config.toml
model = "self-supervised image encoder"
dataset = "regions of photos with short descriptions (Visual Genome)"
train_examples = 203450
image_size = 32
crop_scale_min = 0.4
horizontal_flip = false
translate = 0.12
color_jitter = 0.4
cutout = 0.25
method = "moco_v3"
arch = "convnext"
isotropic = false
norm = "layernorm"
hidden_act = "gelu"
moe = "expert_choice"
num_experts = 4
moe_every = 1
expert_mlp_ratio = 0.25
experts_per_token = 2
shared_expert = false
patch_size = [2, 2]
depths = [3, 6, 3]
widths = [64, 128, 256]
kernel_size = 3
projector_hidden = 512
projector_out = 128
projector_hidden_layers = 2
temperature = 0.2
target_momentum = 0.99
optimizer = "soap"
beta2 = 0.99
learning_rate = 0.0012
beta1 = 0.9
shampoo_beta = 0.99
eps = 1e-08
precondition_frequency = 50
max_precond_dim = 1024
one_sided = true
adamw_lr_other_params = 0.0025
max_grad_norm = 1.0
adaptive_grad_clip = 0.1
max_steps = 5200
batch_size = 256
epochs = 6.5
lr_schedule = "step"
warmup_steps = 260
weight_decay = 0.2
adamw_weight_decay_other_params = 0.01
Rows from expert 3 of block 6, named by matrix and row number. Rows with one number belong to one neuron. Each number is 200 + 40 x the weight over its row's rms, rounded and kept within 0 to 999. All counts start at 0. After the name is the row's rms in percent of the matrix's.
# up: expert up (model.blocks.6.mlp.up, 4x32x128), inputs 64-127
# down: expert down (model.blocks.6.mlp.down, 4x128x32, transposed), outputs 64-127
up.0,088,194,178,216,191,97,186,155,230,190,179,151,238,165,221,176,221,266,169,216,220,131,182,188,212,241,132,174,262,188,150,237,198,228,205,166,171,193,129,284,228,242,241,247,156,255,236,204,265,241,185,255,204,244,223,158,162,163,244,167,165,240,157,280,242
up.1,116,150,120,224,192,164,131,192,249,198,174,179,253,170,198,219,151,216,247,254,255,127,148,259,142,171,212,211,239,186,266,202,210,255,154,259,213,162,239,184,176,265,158,221,128,177,202,197,212,200,196,124,192,188,202,256,267,194,142,179,201,193,138,195,258
up.2,103,198,229,166,212,179,216,236,240,215,192,164,218,164,199,203,184,220,180,214,78,151,200,192,209,240,217,238,248,181,231,255,283,217,172,203,173,194,226,243,201,123,243,210,174,232,226,218,206,226,161,50,187,187,188,179,181,205,195,203,224,197,221,195,185
up.3,096,152,191,263,147,230,247,166,135,249,170,218,160,153,172,165,218,184,184,197,216,140,222,230,218,176,182,234,183,165,279,261,206,212,244,277,264,149,199,61,179,254,180,155,159,209,235,105,159,193,197,207,211,177,207,200,187,278,125,224,180,191,155,200,257
up.4,087,183,201,145,197,211,224,262,143,276,188,231,137,220,213,164,139,131,215,205,183,225,192,157,183,191,247,191,170,175,185,283,186,185,253,232,174,106,166,206,125,204,199,250,128,289,259,224,240,198,175,228,195,142,210,175,219,262,228,230,212,176,204,208,218
up.5,093,215,227,257,148,193,205,116,145,151,244,240,234,204,186,261,218,171,268,144,256,144,198,281,133,187,131,200,189,180,269,146,203,200,171,152,254,245,206,178,190,184,185,152,179,256,176,202,187,205,247,223,225,169,201,180,219,203,242,195,143,194,237,229,266
up.6,115,110,250,175,175,199,213,240,226,221,160,227,219,222,223,207,199,203,213,229,195,169,223,157,185,268,192,230,193,92,247,228,251,169,256,213,215,254,259,227,160,179,152,179,160,247,127,274,207,238,202,210,169,121,244,159,195,211,225,213,269,231,166,190,214
up.7,099,221,175,219,205,264,176,230,210,135,223,225,206,223,197,255,127,139,157,230,217,245,176,260,165,191,209,188,152,293,196,180,208,225,204,185,159,219,212,229,74,200,209,222,185,200,249,133,287,176,174,216,127,216,174,159,199,198,180,220,197,181,193,126,212
up.8,094,154,219,231,146,178,165,211,158,248,255,169,176,200,250,260,166,207,201,149,129,174,227,228,137,187,191,226,196,204,239,178,174,152,173,197,211,182,95,184,241,263,211,280,252,194,217,148,187,195,194,167,233,194,118,131,167,184,224,149,142,150,184,203,176
up.9,097,208,184,244,202,200,252,224,219,170,232,122,171,160,193,152,122,174,253,248,256,178,176,222,173,263,210,198,216,183,214,224,132,253,177,174,197,185,172,140,202,317,214,184,210,155,182,220,200,209,233,249,300,198,277,180,213,153,262,228,243,179,172,205,228
up.10,104,165,163,260,188,257,218,231,126,159,193,232,249,224,217,130,162,183,210,216,201,217,132,237,175,193,195,232,201,256,232,218,234,223,249,213,197,217,282,176,123,196,191,260,148,258,192,290,174,219,167,216,212,127,265,191,226,251,228,162,192,183,207,242,179
up.11,099,242,196,184,164,152,210,268,269,121,201,250,224,216,187,251,206,169,228,215,177,133,173,237,270,252,179,128,229,193,103,213,212,189,165,169,228,236,233,201,178,227,228,236,193,150,218,207,243,226,257,256,248,171,119,224,178,219,214,143,314,170,265,217,187
up.12,088,210,219,145,213,260,189,159,235,234,237,157,247,213,163,199,262,199,233,128,156,106,218,194,246,207,235,167,284,222,146,167,205,205,194,145,86,211,179,220,250,208,229,219,242,198,216,172,101,185,173,223,195,196,190,175,161,186,228,189,293,206,187,221,203
up.13,106,246,230,180,334,256,238,215,191,228,174,178,234,205,179,170,281,210,239,233,189,228,226,233,232,175,105,158,196,123,228,220,250,212,149,217,224,224,208,187,262,198,182,185,171,214,152,217,224,189,164,173,127,267,272,204,207,210,185,211,182,211,122,220,182
up.14,106,203,122,225,182,141,231,164,247,206,192,244,170,193,165,194,194,199,200,277,189,243,158,145,200,173,113,227,212,210,170,190,187,216,209,214,250,189,248,208,216,213,188,296,187,211,251,227,196,232,120,220,197,198,156,159,190,189,282,151,230,173,268,272,239
up.15,087,189,199,153,207,148,212,236,153,210,182,172,164,206,157,145,188,232,210,238,186,197,191,145,156,238,219,164,187,167,132,210,230,139,178,230,168,130,210,217,221,214,155,224,127,260,213,210,225,162,197,135,272,176,251,218,156,199,83,213,229,253,269,188,179
up.16,083,186,188,174,293,143,203,197,250,150,198,297,206,198,215,172,273,159,123,174,240,120,193,201,168,180,194,180,180,194,193,232,232,170,192,260,152,263,181,213,192,189,229,130,264,158,164,197,177,134,202,254,102,238,224,182,179,188,197,152,199,229,227,97,176
up.17,100,197,153,234,125,162,163,184,208,208,204,215,180,197,195,275,163,185,183,233,227,220,276,196,253,191,274,188,179,186,194,197,97,230,251,182,273,199,205,158,133,178,147,200,175,182,160,191,134,104,196,121,189,173,210,216,239,204,154,208,148,159,204,199,174
up.18,104,144,159,161,214,186,137,185,271,180,190,209,201,161,268,230,217,264,203,239,198,205,222,267,208,151,159,218,225,158,191,130,162,225,186,181,164,162,218,193,177,222,212,202,88,242,255,158,136,197,154,176,257,231,224,239,252,224,155,163,185,254,144,240,199
up.19,096,244,233,273,145,205,237,169,216,204,222,189,210,223,177,244,225,215,194,128,176,179,234,197,201,217,138,125,180,199,263,190,239,281,214,167,184,152,230,256,208,144,185,190,260,152,203,136,234,135,209,248,237,314,137,237,253,196,200,117,144,234,194,241,244
up.20,091,170,122,201,149,215,163,195,222,233,193,196,196,151,146,132,159,184,158,149,227,239,225,183,184,163,265,187,230,196,168,246,217,175,158,208,237,172,234,191,208,209,151,189,227,238,195,233,216,185,189,208,175,202,127,195,219,279,199,216,184,224,187,208,228
up.21,091,264,227,224,246,173,218,227,164,212,192,183,232,232,190,247,241,193,111,191,231,225,194,186,149,179,215,216,154,264,231,159,213,109,198,168,113,219,199,158,252,121,272,256,193,191,215,233,176,130,171,165,126,181,194,162,151,148,136,246,223,126,210,232,195
up.22,104,210,215,280,188,131,247,152,249,162,200,193,230,186,218,194,195,192,168,124,232,220,206,161,162,197,161,223,198,303,232,228,254,168,220,168,209,179,231,201,184,171,206,274,172,203,283,199,210,127,188,155,218,171,177,203,170,162,225,140,157,161,222,241,182
up.23,105,224,188,233,246,159,176,221,226,214,196,208,241,172,198,202,104,192,186,273,178,232,220,181,166,190,191,180,258,206,197,240,174,220,139,152,197,114,162,188,239,275,113,247,149,267,218,163,217,242,207,186,249,131,161,254,207,205,268,176,171,187,163,251,176
up.24,102,232,187,186,148,205,291,210,196,138,247,169,246,135,206,227,199,174,255,191,225,121,194,191,263,205,179,255,187,258,228,109,220,267,219,241,208,160,202,141,170,247,227,191,138,195,208,264,233,241,218,178,225,184,249,273,223,250,219,213,229,248,169,227,212
up.25,103,191,189,88,186,230,219,256,127,211,213,225,156,181,186,151,172,262,276,234,165,200,161,200,253,226,297,223,130,192,178,199,224,229,272,195,301,149,178,212,157,203,189,204,252,218,213,265,210,227,196,187,136,191,156,245,227,231,142,231,227,248,217,233,203
up.26,094,293,169,238,182,153,205,221,226,249,140,191,258,162,151,153,217,222,220,182,185,248,202,125,239,202,190,218,207,125,211,267,207,199,214,159,195,150,286,180,202,239,235,183,166,190,213,87,175,153,194,176,239,261,215,201,179,228,180,171,196,162,150,187,215
up.27,090,166,247,244,221,168,147,189,236,116,181,204,205,236,244,204,230,182,195,149,195,198,178,231,204,187,192,255,84,217,202,130,262,197,205,198,160,187,244,230,144,204,290,153,205,213,210,211,246,183,278,158,155,150,162,189,191,185,188,246,219,196,190,153,242
up.28,079,236,163,213,156,235,195,237,214,156,166,83,194,275,137,221,212,295,139,201,182,239,188,199,133,223,206,256,228,208,171,192,168,234,175,182,144,205,177,138,146,160,220,154,177,233,210,152,202,264,158,242,246,233,180,215,193,133,143,219,174,283,255,192,264
up.29,102,193,206,222,247,175,174,163,191,205,101,181,171,194,223,185,210,232,249,243,207,111,173,218,238,255,218,276,160,164,210,233,214,239,199,275,197,163,199,216,193,241,200,231,92,214,130,264,172,194,220,195,222,150,194,183,223,195,259,228,195,266,241,197,182
up.30,131,225,236,206,259,176,158,183,194,258,158,257,199,235,231,192,188,210,243,177,207,93,335,271,214,221,218,158,171,201,190,197,257,187,199,197,148,179,206,275,232,206,212,157,231,135,197,191,182,199,214,194,188,236,163,208,269,253,121,206,163,272,166,159,200
up.31,127,165,240,187,209,230,206,215,198,217,234,165,194,216,181,243,196,195,154,275,174,265,192,162,189,237,180,159,222,197,185,220,179,168,191,156,293,170,177,161,240,177,224,211,279,175,150,173,190,178,171,188,200,240,203,197,169,172,198,167,203,145,188,178,244
down.0,088,225,256,182,178,232,201,233,158,204,187,199,284,161,166,270,223,115,199,287,229,263,213,192,174,162,190,219,228,181,159,151,153,270,185,266,227,157,211,213,224,257,178,186,243,203,211,253,208,200,150,196,191,183,231,153,222,208,141,212,178,273,244,107,178
down.1,104,191,136,183,211,192,142,153,164,163,162,217,175,271,219,176,179,209,172,287,168,110,167,173,222,172,241,185,243,243,231,152,201,225,189,145,221,238,214,173,259,212,160,208,245,241,171,286,189,247,110,96,181,242,142,216,208,197,159,179,235,219,175,182,133
down.2,095,211,226,220,195,158,126,247,206,210,186,181,223,177,189,256,286,127,207,153,257,270,221,198,190,236,265,197,144,212,253,188,217,177,143,242,182,185,137,214,277,200,240,281,260,195,201,129,190,275,169,200,222,212,166,187,208,259,235,233,193,172,189,208,207
down.3,086,211,157,192,233,240,220,295,220,235,236,216,238,222,185,198,251,237,156,184,220,217,226,132,206,300,217,229,196,192,231,216,146,238,233,189,239,113,196,241,232,183,240,217,180,253,193,225,229,163,232,168,283,191,259,188,272,260,150,224,138,151,194,220,250
down.4,086,186,183,188,182,221,214,231,206,278,175,182,232,132,198,195,150,228,255,198,220,195,132,229,193,197,192,102,193,183,154,183,281,212,178,235,236,209,294,216,171,124,153,194,200,159,262,248,191,191,269,177,207,160,201,132,240,149,205,213,233,247,264,260,212
down.5,093,132,137,237,223,254,145,194,208,227,229,212,214,122,225,159,262,188,174,206,199,245,208,191,256,147,225,162,200,215,233,135,141,299,206,217,192,209,207,235,280,179,249,184,267,199,210,215,142,242,173,161,151,194,241,271,241,172,165,190,138,238,225,224,159
down.6,115,177,234,252,220,190,209,231,226,185,211,189,150,161,218,196,225,267,226,200,121,192,141,192,250,273,204,187,182,173,112,175,275,159,201,176,127,163,188,217,177,204,224,185,184,177,227,175,173,213,159,249,267,170,148,134,156,98,247,219,258,180,208,249,196
down.7,100,191,272,203,219,113,195,183,205,226,217,190,158,250,202,182,244,207,252,139,187,180,209,185,206,251,151,126,218,130,283,204,195,193,211,229,194,233,211,174,160,161,212,176,165,235,211,207,183,124,150,190,142,269,230,175,221,180,166,156,189,165,204,205,254
down.8,090,159,174,242,240,188,193,213,140,258,106,236,256,161,163,152,172,196,188,147,204,243,218,188,190,218,128,211,179,164,222,129,247,263,267,218,186,227,227,128,228,220,167,194,206,158,236,232,145,152,153,246,196,249,232,269,260,216,171,187,149,171,225,174,192
down.9,095,207,271,167,211,199,192,176,206,171,196,196,145,223,230,226,179,250,188,227,131,221,113,109,160,164,214,170,155,229,212,274,111,204,155,175,312,151,216,202,201,221,133,135,188,244,182,243,208,198,263,248,228,185,243,216,173,212,133,195,207,238,187,180,190
down.10,099,141,217,252,221,196,231,191,262,157,242,246,171,187,187,122,251,140,271,234,203,221,174,93,163,233,175,242,164,140,210,197,214,231,160,232,209,191,185,167,163,242,206,181,262,222,210,211,191,137,221,268,296,191,186,220,237,211,247,177,230,239,154,232,207
down.11,113,221,247,238,221,242,132,244,156,168,227,188,155,208,198,233,205,164,204,167,265,243,197,202,190,111,211,228,196,203,84,213,146,189,203,218,232,223,167,182,220,184,235,168,251,203,197,241,184,189,207,206,168,207,203,268,169,245,185,184,189,224,190,179,198
down.12,099,226,214,122,224,220,131,187,213,132,224,155,238,201,218,219,217,223,227,186,188,236,175,284,206,231,229,157,225,222,113,196,166,193,164,195,232,196,180,182,249,191,181,237,216,201,186,192,247,195,176,183,175,265,240,190,230,270,166,245,193,222,222,174,161
down.13,101,136,183,214,176,214,176,163,206,246,207,223,223,196,218,226,210,171,195,129,217,257,225,266,252,193,172,223,213,173,216,190,155,254,241,182,211,135,172,250,125,185,204,226,258,147,214,177,123,257,152,223,246,189,173,268,186,235,267,190,118,245,231,190,201
down.14,114,166,202,250,251,282,187,162,170,191,204,230,228,165,197,222,214,99,123,185,165,253,159,179,146,229,200,167,188,213,112,209,238,194,187,174,294,281,204,197,227,230,138,192,291,173,211,271,182,206,181,141,138,155,200,176,135,175,221,235,182,207,215,218,237
down.15,090,267,178,173,134,318,162,185,150,271,176,209,211,183,224,266,138,160,226,226,186,120,272,207,144,299,196,163,223,238,209,186,212,211,182,227,196,189,195,222,228,178,187,262,166,186,203,242,230,178,262,193,181,155,153,172,171,145,271,254,244,277,221,228,240
down.16,088,213,229,193,138,238,165,116,231,214,119,227,113,120,172,178,225,211,203,167,151,138,272,236,226,225,185,213,175,241,150,219,184,184,179,242,193,153,167,210,207,201,188,263,196,140,247,223,223,191,194,147,186,140,188,176,202,158,235,189,205,218,179,260,194
down.17,110,203,195,204,284,184,162,234,303,282,270,215,134,231,268,150,210,202,202,195,197,277,175,153,249,166,140,145,142,242,219,235,149,252,190,211,156,184,158,214,103,225,175,180,214,202,255,190,257,224,145,212,253,204,225,175,176,141,233,215,253,150,230,193,129
down.18,107,218,239,214,233,229,200,160,280,249,159,176,139,225,242,157,301,223,193,199,204,235,148,211,211,230,203,196,209,219,162,202,198,168,87,246,126,153,106,160,176,230,243,154,264,238,223,172,198,261,183,163,150,228,175,165,148,191,262,207,192,265,230,191,174
down.19,095,146,205,140,181,181,240,226,199,198,220,137,213,238,223,253,192,204,109,137,274,154,267,256,240,222,157,164,177,202,280,168,218,259,157,235,163,214,272,162,223,252,193,222,148,170,196,160,263,190,179,268,223,205,176,253,153,169,121,202,165,130,156,152,197
down.20,095,222,176,148,307,176,136,246,244,144,204,223,172,181,264,168,210,260,171,100,176,144,189,154,140,205,138,208,201,270,268,169,239,183,262,239,161,243,191,195,215,189,206,300,196,236,146,193,203,183,211,206,176,180,194,237,213,169,252,240,169,295,199,219,241
down.21,087,192,216,195,168,155,170,176,153,249,196,205,163,160,178,171,117,281,236,226,173,169,240,161,266,170,229,226,233,231,229,153,214,100,214,139,193,185,140,210,232,215,179,190,173,195,201,234,225,220,176,144,229,157,201,223,200,189,212,179,154,120,272,208,256
down.22,107,105,186,219,183,183,202,200,165,173,204,256,199,175,208,154,205,171,90,212,199,223,226,167,243,168,157,252,98,219,181,198,146,279,219,219,189,189,153,179,71,200,164,184,233,201,138,201,255,188,164,226,200,193,186,230,250,80,253,220,262,214,180,198,248
down.23,106,227,141,227,199,172,227,259,251,209,178,213,216,206,203,186,147,222,210,183,155,194,266,158,217,215,255,203,181,220,240,159,193,162,227,202,215,159,208,214,221,129,173,113,199,227,309,207,151,238,172,177,166,265,201,225,270,203,196,172,145,136,247,167,176
down.24,097,171,226,193,182,168,198,248,189,215,143,218,139,189,136,154,221,203,199,292,227,199,199,94,217,267,204,190,166,213,257,152,147,220,195,186,220,168,170,183,198,210,148,103,206,166,214,176,157,174,110,170,240,221,269,184,232,208,240,168,168,261,229,152,218
down.25,108,176,197,80,186,214,186,255,261,158,248,220,261,209,284,215,253,153,147,205,185,184,178,194,165,270,188,138,193,167,236,215,216,245,171,203,206,248,188,207,188,200,183,176,215,221,128,175,289,221,172,237,190,166,214,155,194,126,204,221,192,250,197,175,256
down.26,093,198,212,193,181,189,187,189,190,260,166,178,201,260,219,245,232,233,210,240,171,152,197,275,181,159,205,171,247,143,191,235,202,176,264,195,180,130,189,173,218,198,173,250,221,235,168,232,251,232,170,279,185,177,196,173,165,214,183,283,331,134,194,206,128
down.27,097,181,220,275,163,188,222,168,208,164,271,267,226,260,205,162,131,242,222,226,243,180,207,236,256,186,227,249,307,147,207,193,248,177,224,232,231,209,199,231,222,187,198,202,176,155,212,151,180,187,158,252,161,233,232,187,166,247,194,168,239,122,238,225,178
down.28,084,265,220,215,171,181,267,262,200,207,189,117,178,161,145,173,206,231,86,214,216,292,270,267,208,244,190,179,210,196,162,151,222,219,172,184,276,252,233,202,179,244,202,228,180,153,206,216,192,166,203,222,203,213,197,193,108,190,160,173,197,236,167,242,178
down.29,095,194,221,227,167,217,221,205,238,207,204,214,238,243,228,199,233,203,146,238,241,182,178,281,181,163,236,164,174,232,271,229,233,237,154,192,202,236,233,223,157,252,172,141,216,153,164,127,206,141,176,221,189,107,197,149,142,131,132,215,264,293,155,195,224
down.30,135,172,223,220,242,277,230,169,177,165,206,259,221,259,189,218,171,133,136,212,146,193,164,206,220,137,231,180,191,232,203,253,195,166,158,187,255,196,197,205,103,196,130,154,281,236,183,287,177,230,187,129,171,229,174,206,192,146,211,160,182,288,145,248,249
down.31,110,244,226,215,213,296,206,218,176,134,184,214,282,292,298,235,173,231,135,211,119,170,184,168,214,157,238,146,180,227,221,124,196,172,251,201,139,214,174,226,187,189,180,191,242,239,153,240,214,210,156,130,202,177,223,220,223,238,210,221,230,288,229,209,194