config.yaml
experts_per_token: 2
one_sided: true
adamw_lr_other_params: 0.0025
Rows from expert 0 of block 2, named by matrix and row number. Rows with one number belong to one neuron. Each number is 128 + 24 x the weight over its row's rms, rounded and kept within 0 to 255. All counts start at 0. Numbers have three digits each. After the name is the row's rms in percent of the matrix's.
# up: expert up (model.blocks.2.mlp.up, 4x16x64), inputs 0-63
# down: expert down (model.blocks.2.mlp.down, 4x64x16, transposed), outputs 0-63
up.0 091:129186136123139147118080096130122159139159114133122114130102102121111104108111128099136184123124114140121128090143134137108140148137112082129106151085129132091180085135137134126157133099180099
down.0 089:118135103103171115128164133092132087139122121107158139104103098108138113173077135083133141125169117127127086134113140132126133127138094152145109086085150138134147064113157105144126131147107135
up.1 120:121134144092112114107161103168123179082163146073111151113105152137096130123169135109163139117099134129092107105150142122125111137146175118141117117136132096100175144152146100161117113126141129
down.1 115:149090140122096173144105168119135124101121107154103096171124120135115127090155110131112145123096174126129148156131157140087137108174124103115100101152149126110115092122136162151141081110110099
up.2 094:139113096072090098179168105101130122138115120099113103144091119148104128133080110122128118128171137145123161155146162182124110116156119115131129133109158113116127129183122132158145095133136128
down.2 104:148083144113112123122100183108083165109123123172092143128108162110132123131115157121115143127113129101154125111148160091094175137145101096124133129158092147107112111120151128181150121127158133
up.3 096:102123091108117173137143138138126153128125155118129102119125168117137114161152147099128137141100143109152122143153131159051113125124135145100149081136139137099139107153094074090100107136107160
down.3 104:144136148114175163104133104100074155148128099122139147104091078125133166141097121108163136141145101100130112133114114140104119110099146162110159104133102148141120112123122115109171098176162119
up.4 095:153124102075082112116138099122115126139106173095092133114140155090140112123137120123104139113156145134086129112137146148132172144180122110107139106080173115140164128158116140124116136171111145
down.4 095:115152122164125117140140147083123129118154119138110123130142118170117121142112156104146152160127138123129157129089120101180076091119164162145162139113112114179115087099091119138149112101139164
up.5 086:127050160127148139151118088144105104112135169169104125120135161113105104113161160144096128095147114151127144159151134147113118154150128120146079107123165105126081149119125145127143130118154112
down.5 098:139096101094092117166138180117116126129093143200084139127120125097108127103123118138156138142147143137138160136126131130117161158154145113130090098135154105122160132145154146092104105083118113
up.6 099:106161142121127140127179128090119105177136116143097105102175167147180145124145125098081096079103125152123111120090100113147144133123110164133128120134133145129150168151115138107133101109133133
down.6 098:141152116142147084117125126184129106161089139119120172144142128107095137103152098143155083129114129099131156164142150138146118086090152105137120119104113133143167145119132158078098130111123091
up.7 099:111111121166133142106142113171171142125150145170122152138121145078143109127126112098142121106155148118126154096097098172146143132128094116130150102146135101137118092098123185095103173140140152
down.7 087:127117098128137121150161126111117110130127142138125108105117119146162143138087173121118089110144143137120137147125119102135150147131154111076160131122072187125140089167155101084156143177124143
up.8 097:125145148124122152107148134111150163114110152110140135149139096134129125112121113128118074123131084142102177090125142115126110176190106133169097131093080092115149150114137128154133148111167126
down.8 099:106148134118112114158106121143163158133126111119194126093124113122128124160129115097083183130164186125122122116121140094091131119149108157161132104087164115112128113163133133145113145121092116
up.9 091:138133136140125169157167102122121093118104098128134112123170092095139159117093160118116090115129097125169151166178120120094084115127117121137110132106087111130142149118119141160160094142155105
down.9 101:156130133146108116129153161126131134136105127137169108111153125161148093148142170163106161135084133160132133110107121146176126127139099074104145108103116151083100099117116129166116163173117135
up.10 095:119140126112138158109134121147161139098136089129121155132094145157115144130097119117136128152126178116116127128129130102121172093203094133099111111123126129131111186139111115096142110174148176
down.10 083:077114111095110125167121143176126103113138124095105140164138148122138133125142144114135152135132106139101108169141168128185119126065119167132120150087157093152115118122115155137149118108157110
up.11 113:134128126126161084146108155101102127150103139145155177126119148152125105130149173104126055136141135137107122153167171126125101142133155098138109139100149105147152141092166106150143122123151098
down.11 111:136169114116145126110122089146180130137108141087143110099119133086108115133128114164103135116160093125078092101161120159124141123103127126109104156122082110151120157125146153109109132189145131
up.12 123:126134144163128135109124140174135152114133105129157135071120131165146157129114114150135106128050145082139130112105107150122111083149154124119170125146104162147119085115139089095118128127118125
down.12 103:094133119149105088146135144144134086135088131105110156152152113098148120114145077105107139112173145090132146088183139112088111126144115152153118126103112081136139156141140131166118116118153151
up.13 120:175143130097106087139142141126133107107141108133125113168053119089155129115130132082149146133130114096146119136132151145123132128127118137144130137144117121098126138072090199150126131143145164
down.13 108:093116124132121123118106111116162091112143143116122114134157196131121137097125112158111089149163133131094169102177138161103127144111101124108107119112104142101119195148145145139100116124118162
up.14 091:138109090157145132154139141106134135093127180144163132153163106159160128143146137143108158165107109120142166078127141152106121173128128150131067109150135146138101168118124144141101128113092126
down.14 095:137139148135151101081145149096115121142118144109122160102102174125125148181118157174154086133120132127155149127087135094140136185125136127127134111139109121089126101148105121124115147105084169
up.15 078:091091160124141179118144129137108114140144095128149129122138119115131115108153150142110097128141152145148131121112114146049129140147073137090154093103095101105110113132130123145150120188130116
down.15 104:159115158128131136111136116187146121178147146139130136163128153139124105126125144135139136114115084114130099113173100093141188150121113178143125140105071113110089142134126156132160118131152145