Rows from block 7, named by matrix and row number. Each number is 50 + 12 x the weight over its row's rms, rounded and kept within 0 to 99. All counts start at 0. After the name is the row's rms in percent of the matrix's.
# f: depthwise 3x3 conv (model.blocks.7.mixer.f.weight, 128x1x3x3, trained with AdamW), a 3x3 kernel
f.0 094:54 42 58 36 57 40 48 75 37
f.1 106:51 67 52 38 39 57 60 27 54
f.2 091:41 36 57 70 48 39 70 51 54
f.3 076:40 63 58 34 42 64 69 41 51
f.4 103:47 49 48 65 41 37 76 51 37
f.5 109:51 46 45 43 70 71 44 64 62
f.6 116:62 33 54 43 50 57 36 73 45
f.7 118:35 41 39 49 54 69 33 57 63
f.8 136:45 48 43 52 69 70 52 72 51
f.9 111:52 61 57 33 60 73 42 48 62
f.10 095:51 66 46 59 31 60 41 30 54
f.11 115:56 55 57 67 40 36 69 36 46
f.12 081:53 57 34 47 61 57 41 75 58
f.13 110:41 35 33 51 54 65 46 54 71
f.14 110:28 52 44 54 64 54 63 70 47
f.15 099:62 61 67 54 29 47 49 33 52
f.16 092:49 34 45 31 64 39 41 61 39
f.17 090:48 46 61 49 23 45 60 42 35
f.18 095:45 71 53 35 65 55 36 42 41
f.19 071:52 50 66 52 53 57 42 71 71
f.20 128:48 33 45 33 49 61 39 71 52
f.21 083:43 52 64 44 52 51 43 20 41
f.22 111:55 63 54 26 40 46 31 52 45
f.23 095:73 60 53 41 42 44 37 35 42
f.24 097:56 61 47 46 49 69 58 71 66
f.25 105:49 48 44 38 56 77 53 67 56
f.26 104:47 44 51 50 67 24 52 49 33
f.27 099:49 56 45 30 71 50 37 66 51
f.28 076:48 47 29 57 62 62 41 31 55
f.29 102:53 46 47 29 67 61 33 57 57
f.30 134:46 40 39 64 59 68 65 56 64
f.31 118:48 56 64 50 26 35 62 41 44
f.32 106:53 56 48 51 62 66 54 76 62
f.33 107:64 69 59 39 38 44 44 32 55
f.34 108:49 75 48 44 59 42 31 51 39
f.35 102:47 46 45 43 76 55 39 70 52
f.36 077:57 27 55 57 61 63 59 62 61
f.37 095:48 45 47 60 67 30 54 67 37
f.38 133:44 34 57 63 67 40 55 65 38
f.39 104:45 35 42 61 74 51 59 64 52
f.40 102:53 53 51 36 35 28 52 38 36
f.41 075:46 59 48 34 31 36 52 30 47
f.42 123:46 44 47 40 80 41 45 61 44
f.43 093:51 52 46 73 58 46 71 65 44
f.44 077:62 69 45 66 34 46 45 36 48
f.45 078:61 41 41 57 36 33 60 67 60
f.46 070:47 64 60 51 69 68 39 38 46
f.47 111:54 53 45 72 76 43 54 45 50
f.48 096:42 50 53 56 79 44 49 67 49
f.49 120:72 63 62 35 45 36 49 45 49
f.50 114:42 46 51 63 65 37 60 35 32
f.51 111:54 58 54 31 44 53 38 65 71
f.52 106:50 59 54 52 67 79 52 55 58
f.53 070:34 42 54 63 72 42 47 59 37
f.54 124:50 60 58 51 19 56 59 44 56
f.55 074:62 66 47 33 68 53 40 52 63
f.56 115:39 57 32 50 75 47 42 48 42
f.57 090:51 66 34 71 51 52 57 33 50
f.58 080:61 60 55 49 31 57 56 26 47
f.59 098:60 46 40 36 26 57 55 39 61
f.60 081:45 43 41 61 75 54 39 44 36
f.61 061:43 73 44 65 45 43 32 57 49
f.62 090:50 58 51 35 52 53 31 27 38
f.63 129:38 35 49 63 65 43 60 68 42
f.64 094:50 55 57 61 49 38 63 39 24
f.65 098:57 53 46 31 41 32 49 60 31
f.66 097:65 30 50 66 39 61 61 42 46
f.67 101:47 43 54 59 75 43 51 71 44
f.68 102:40 75 55 39 54 60 38 39 57
f.69 123:47 50 48 27 50 51 27 47 37
f.70 104:42 36 41 51 70 68 41 60 58
f.71 098:47 59 55 58 66 32 48 31 37
f.72 103:52 79 44 40 44 60 53 56 39
f.73 074:58 56 65 55 49 25 48 52 33
f.74 105:58 53 61 66 46 36 62 31 39
f.75 092:68 47 51 47 33 39 40 31 39
f.76 068:56 53 60 46 32 66 61 30 46
f.77 090:62 64 56 38 59 29 41 47 36
f.78 070:47 74 65 54 64 57 43 62 47
f.79 084:53 78 61 35 55 50 59 54 53
f.80 088:57 26 49 48 68 55 38 62 57
f.81 094:46 52 36 73 36 55 55 33 49
f.82 114:51 66 57 36 50 46 34 29 41
f.83 086:47 51 44 52 83 43 43 44 45
f.84 105:57 54 26 53 33 66 54 49 61
f.85 087:56 30 53 37 28 61 48 44 45
f.86 094:31 44 45 57 66 60 30 49 41
f.87 097:42 41 48 71 62 56 53 28 45
f.88 125:45 54 38 61 68 62 56 72 50
f.89 093:56 63 38 55 36 51 52 38 25
f.90 128:43 67 68 56 33 42 61 47 39
f.91 097:45 38 48 48 73 37 47 69 41
f.92 053:49 32 36 48 39 57 56 49 74
f.93 079:57 75 47 62 38 53 55 34 46
f.94 104:47 60 67 46 39 71 47 35 40
f.95 072:54 63 55 37 45 41 34 32 35
f.96 106:49 51 46 67 65 33 59 58 31
f.97 104:54 51 52 74 53 53 76 55 47
f.98 082:35 38 42 60 66 51 46 72 53
f.99 115:39 52 53 60 70 40 65 67 44
f.100 044:41 69 33 54 60 40 46 63 36
f.101 096:43 37 43 54 74 51 46 70 43
f.102 082:44 34 38 35 56 71 43 60 51
f.103 103:42 49 46 61 80 38 48 55 54
f.104 133:51 52 50 62 27 53 70 63 54
f.105 094:30 37 39 71 56 49 55 40 48
f.106 098:49 49 58 66 34 60 52 31 66
f.107 104:53 33 34 50 35 69 55 59 57
f.108 087:40 58 53 61 64 39 63 38 31
f.109 097:52 28 47 59 61 43 58 72 47
f.110 079:30 65 46 55 60 58 59 70 51
f.111 089:33 41 52 31 51 47 27 53 47
f.112 113:45 53 56 31 29 59 47 33 43
f.113 125:51 31 42 46 61 64 64 68 48
f.114 112:48 36 39 46 66 50 40 75 53
f.115 113:54 55 47 42 25 59 39 34 61
f.116 104:58 68 64 35 49 48 33 38 48
f.117 081:56 43 39 29 60 33 49 37 40
f.118 106:44 42 50 65 49 45 71 30 40
f.119 123:60 79 41 54 64 50 49 45 58
f.120 108:69 54 56 60 31 43 63 37 46
f.121 100:67 51 62 67 50 56 64 50 69
f.122 132:60 73 38 37 45 64 47 42 58
f.123 103:51 60 60 48 45 26 40 35 37
f.124 084:51 53 41 47 59 43 35 21 56
f.125 085:62 35 38 35 42 48 44 66 63
f.126 092:41 64 69 57 34 36 56 43 41
f.127 103:61 46 43 40 41 52 28 40 69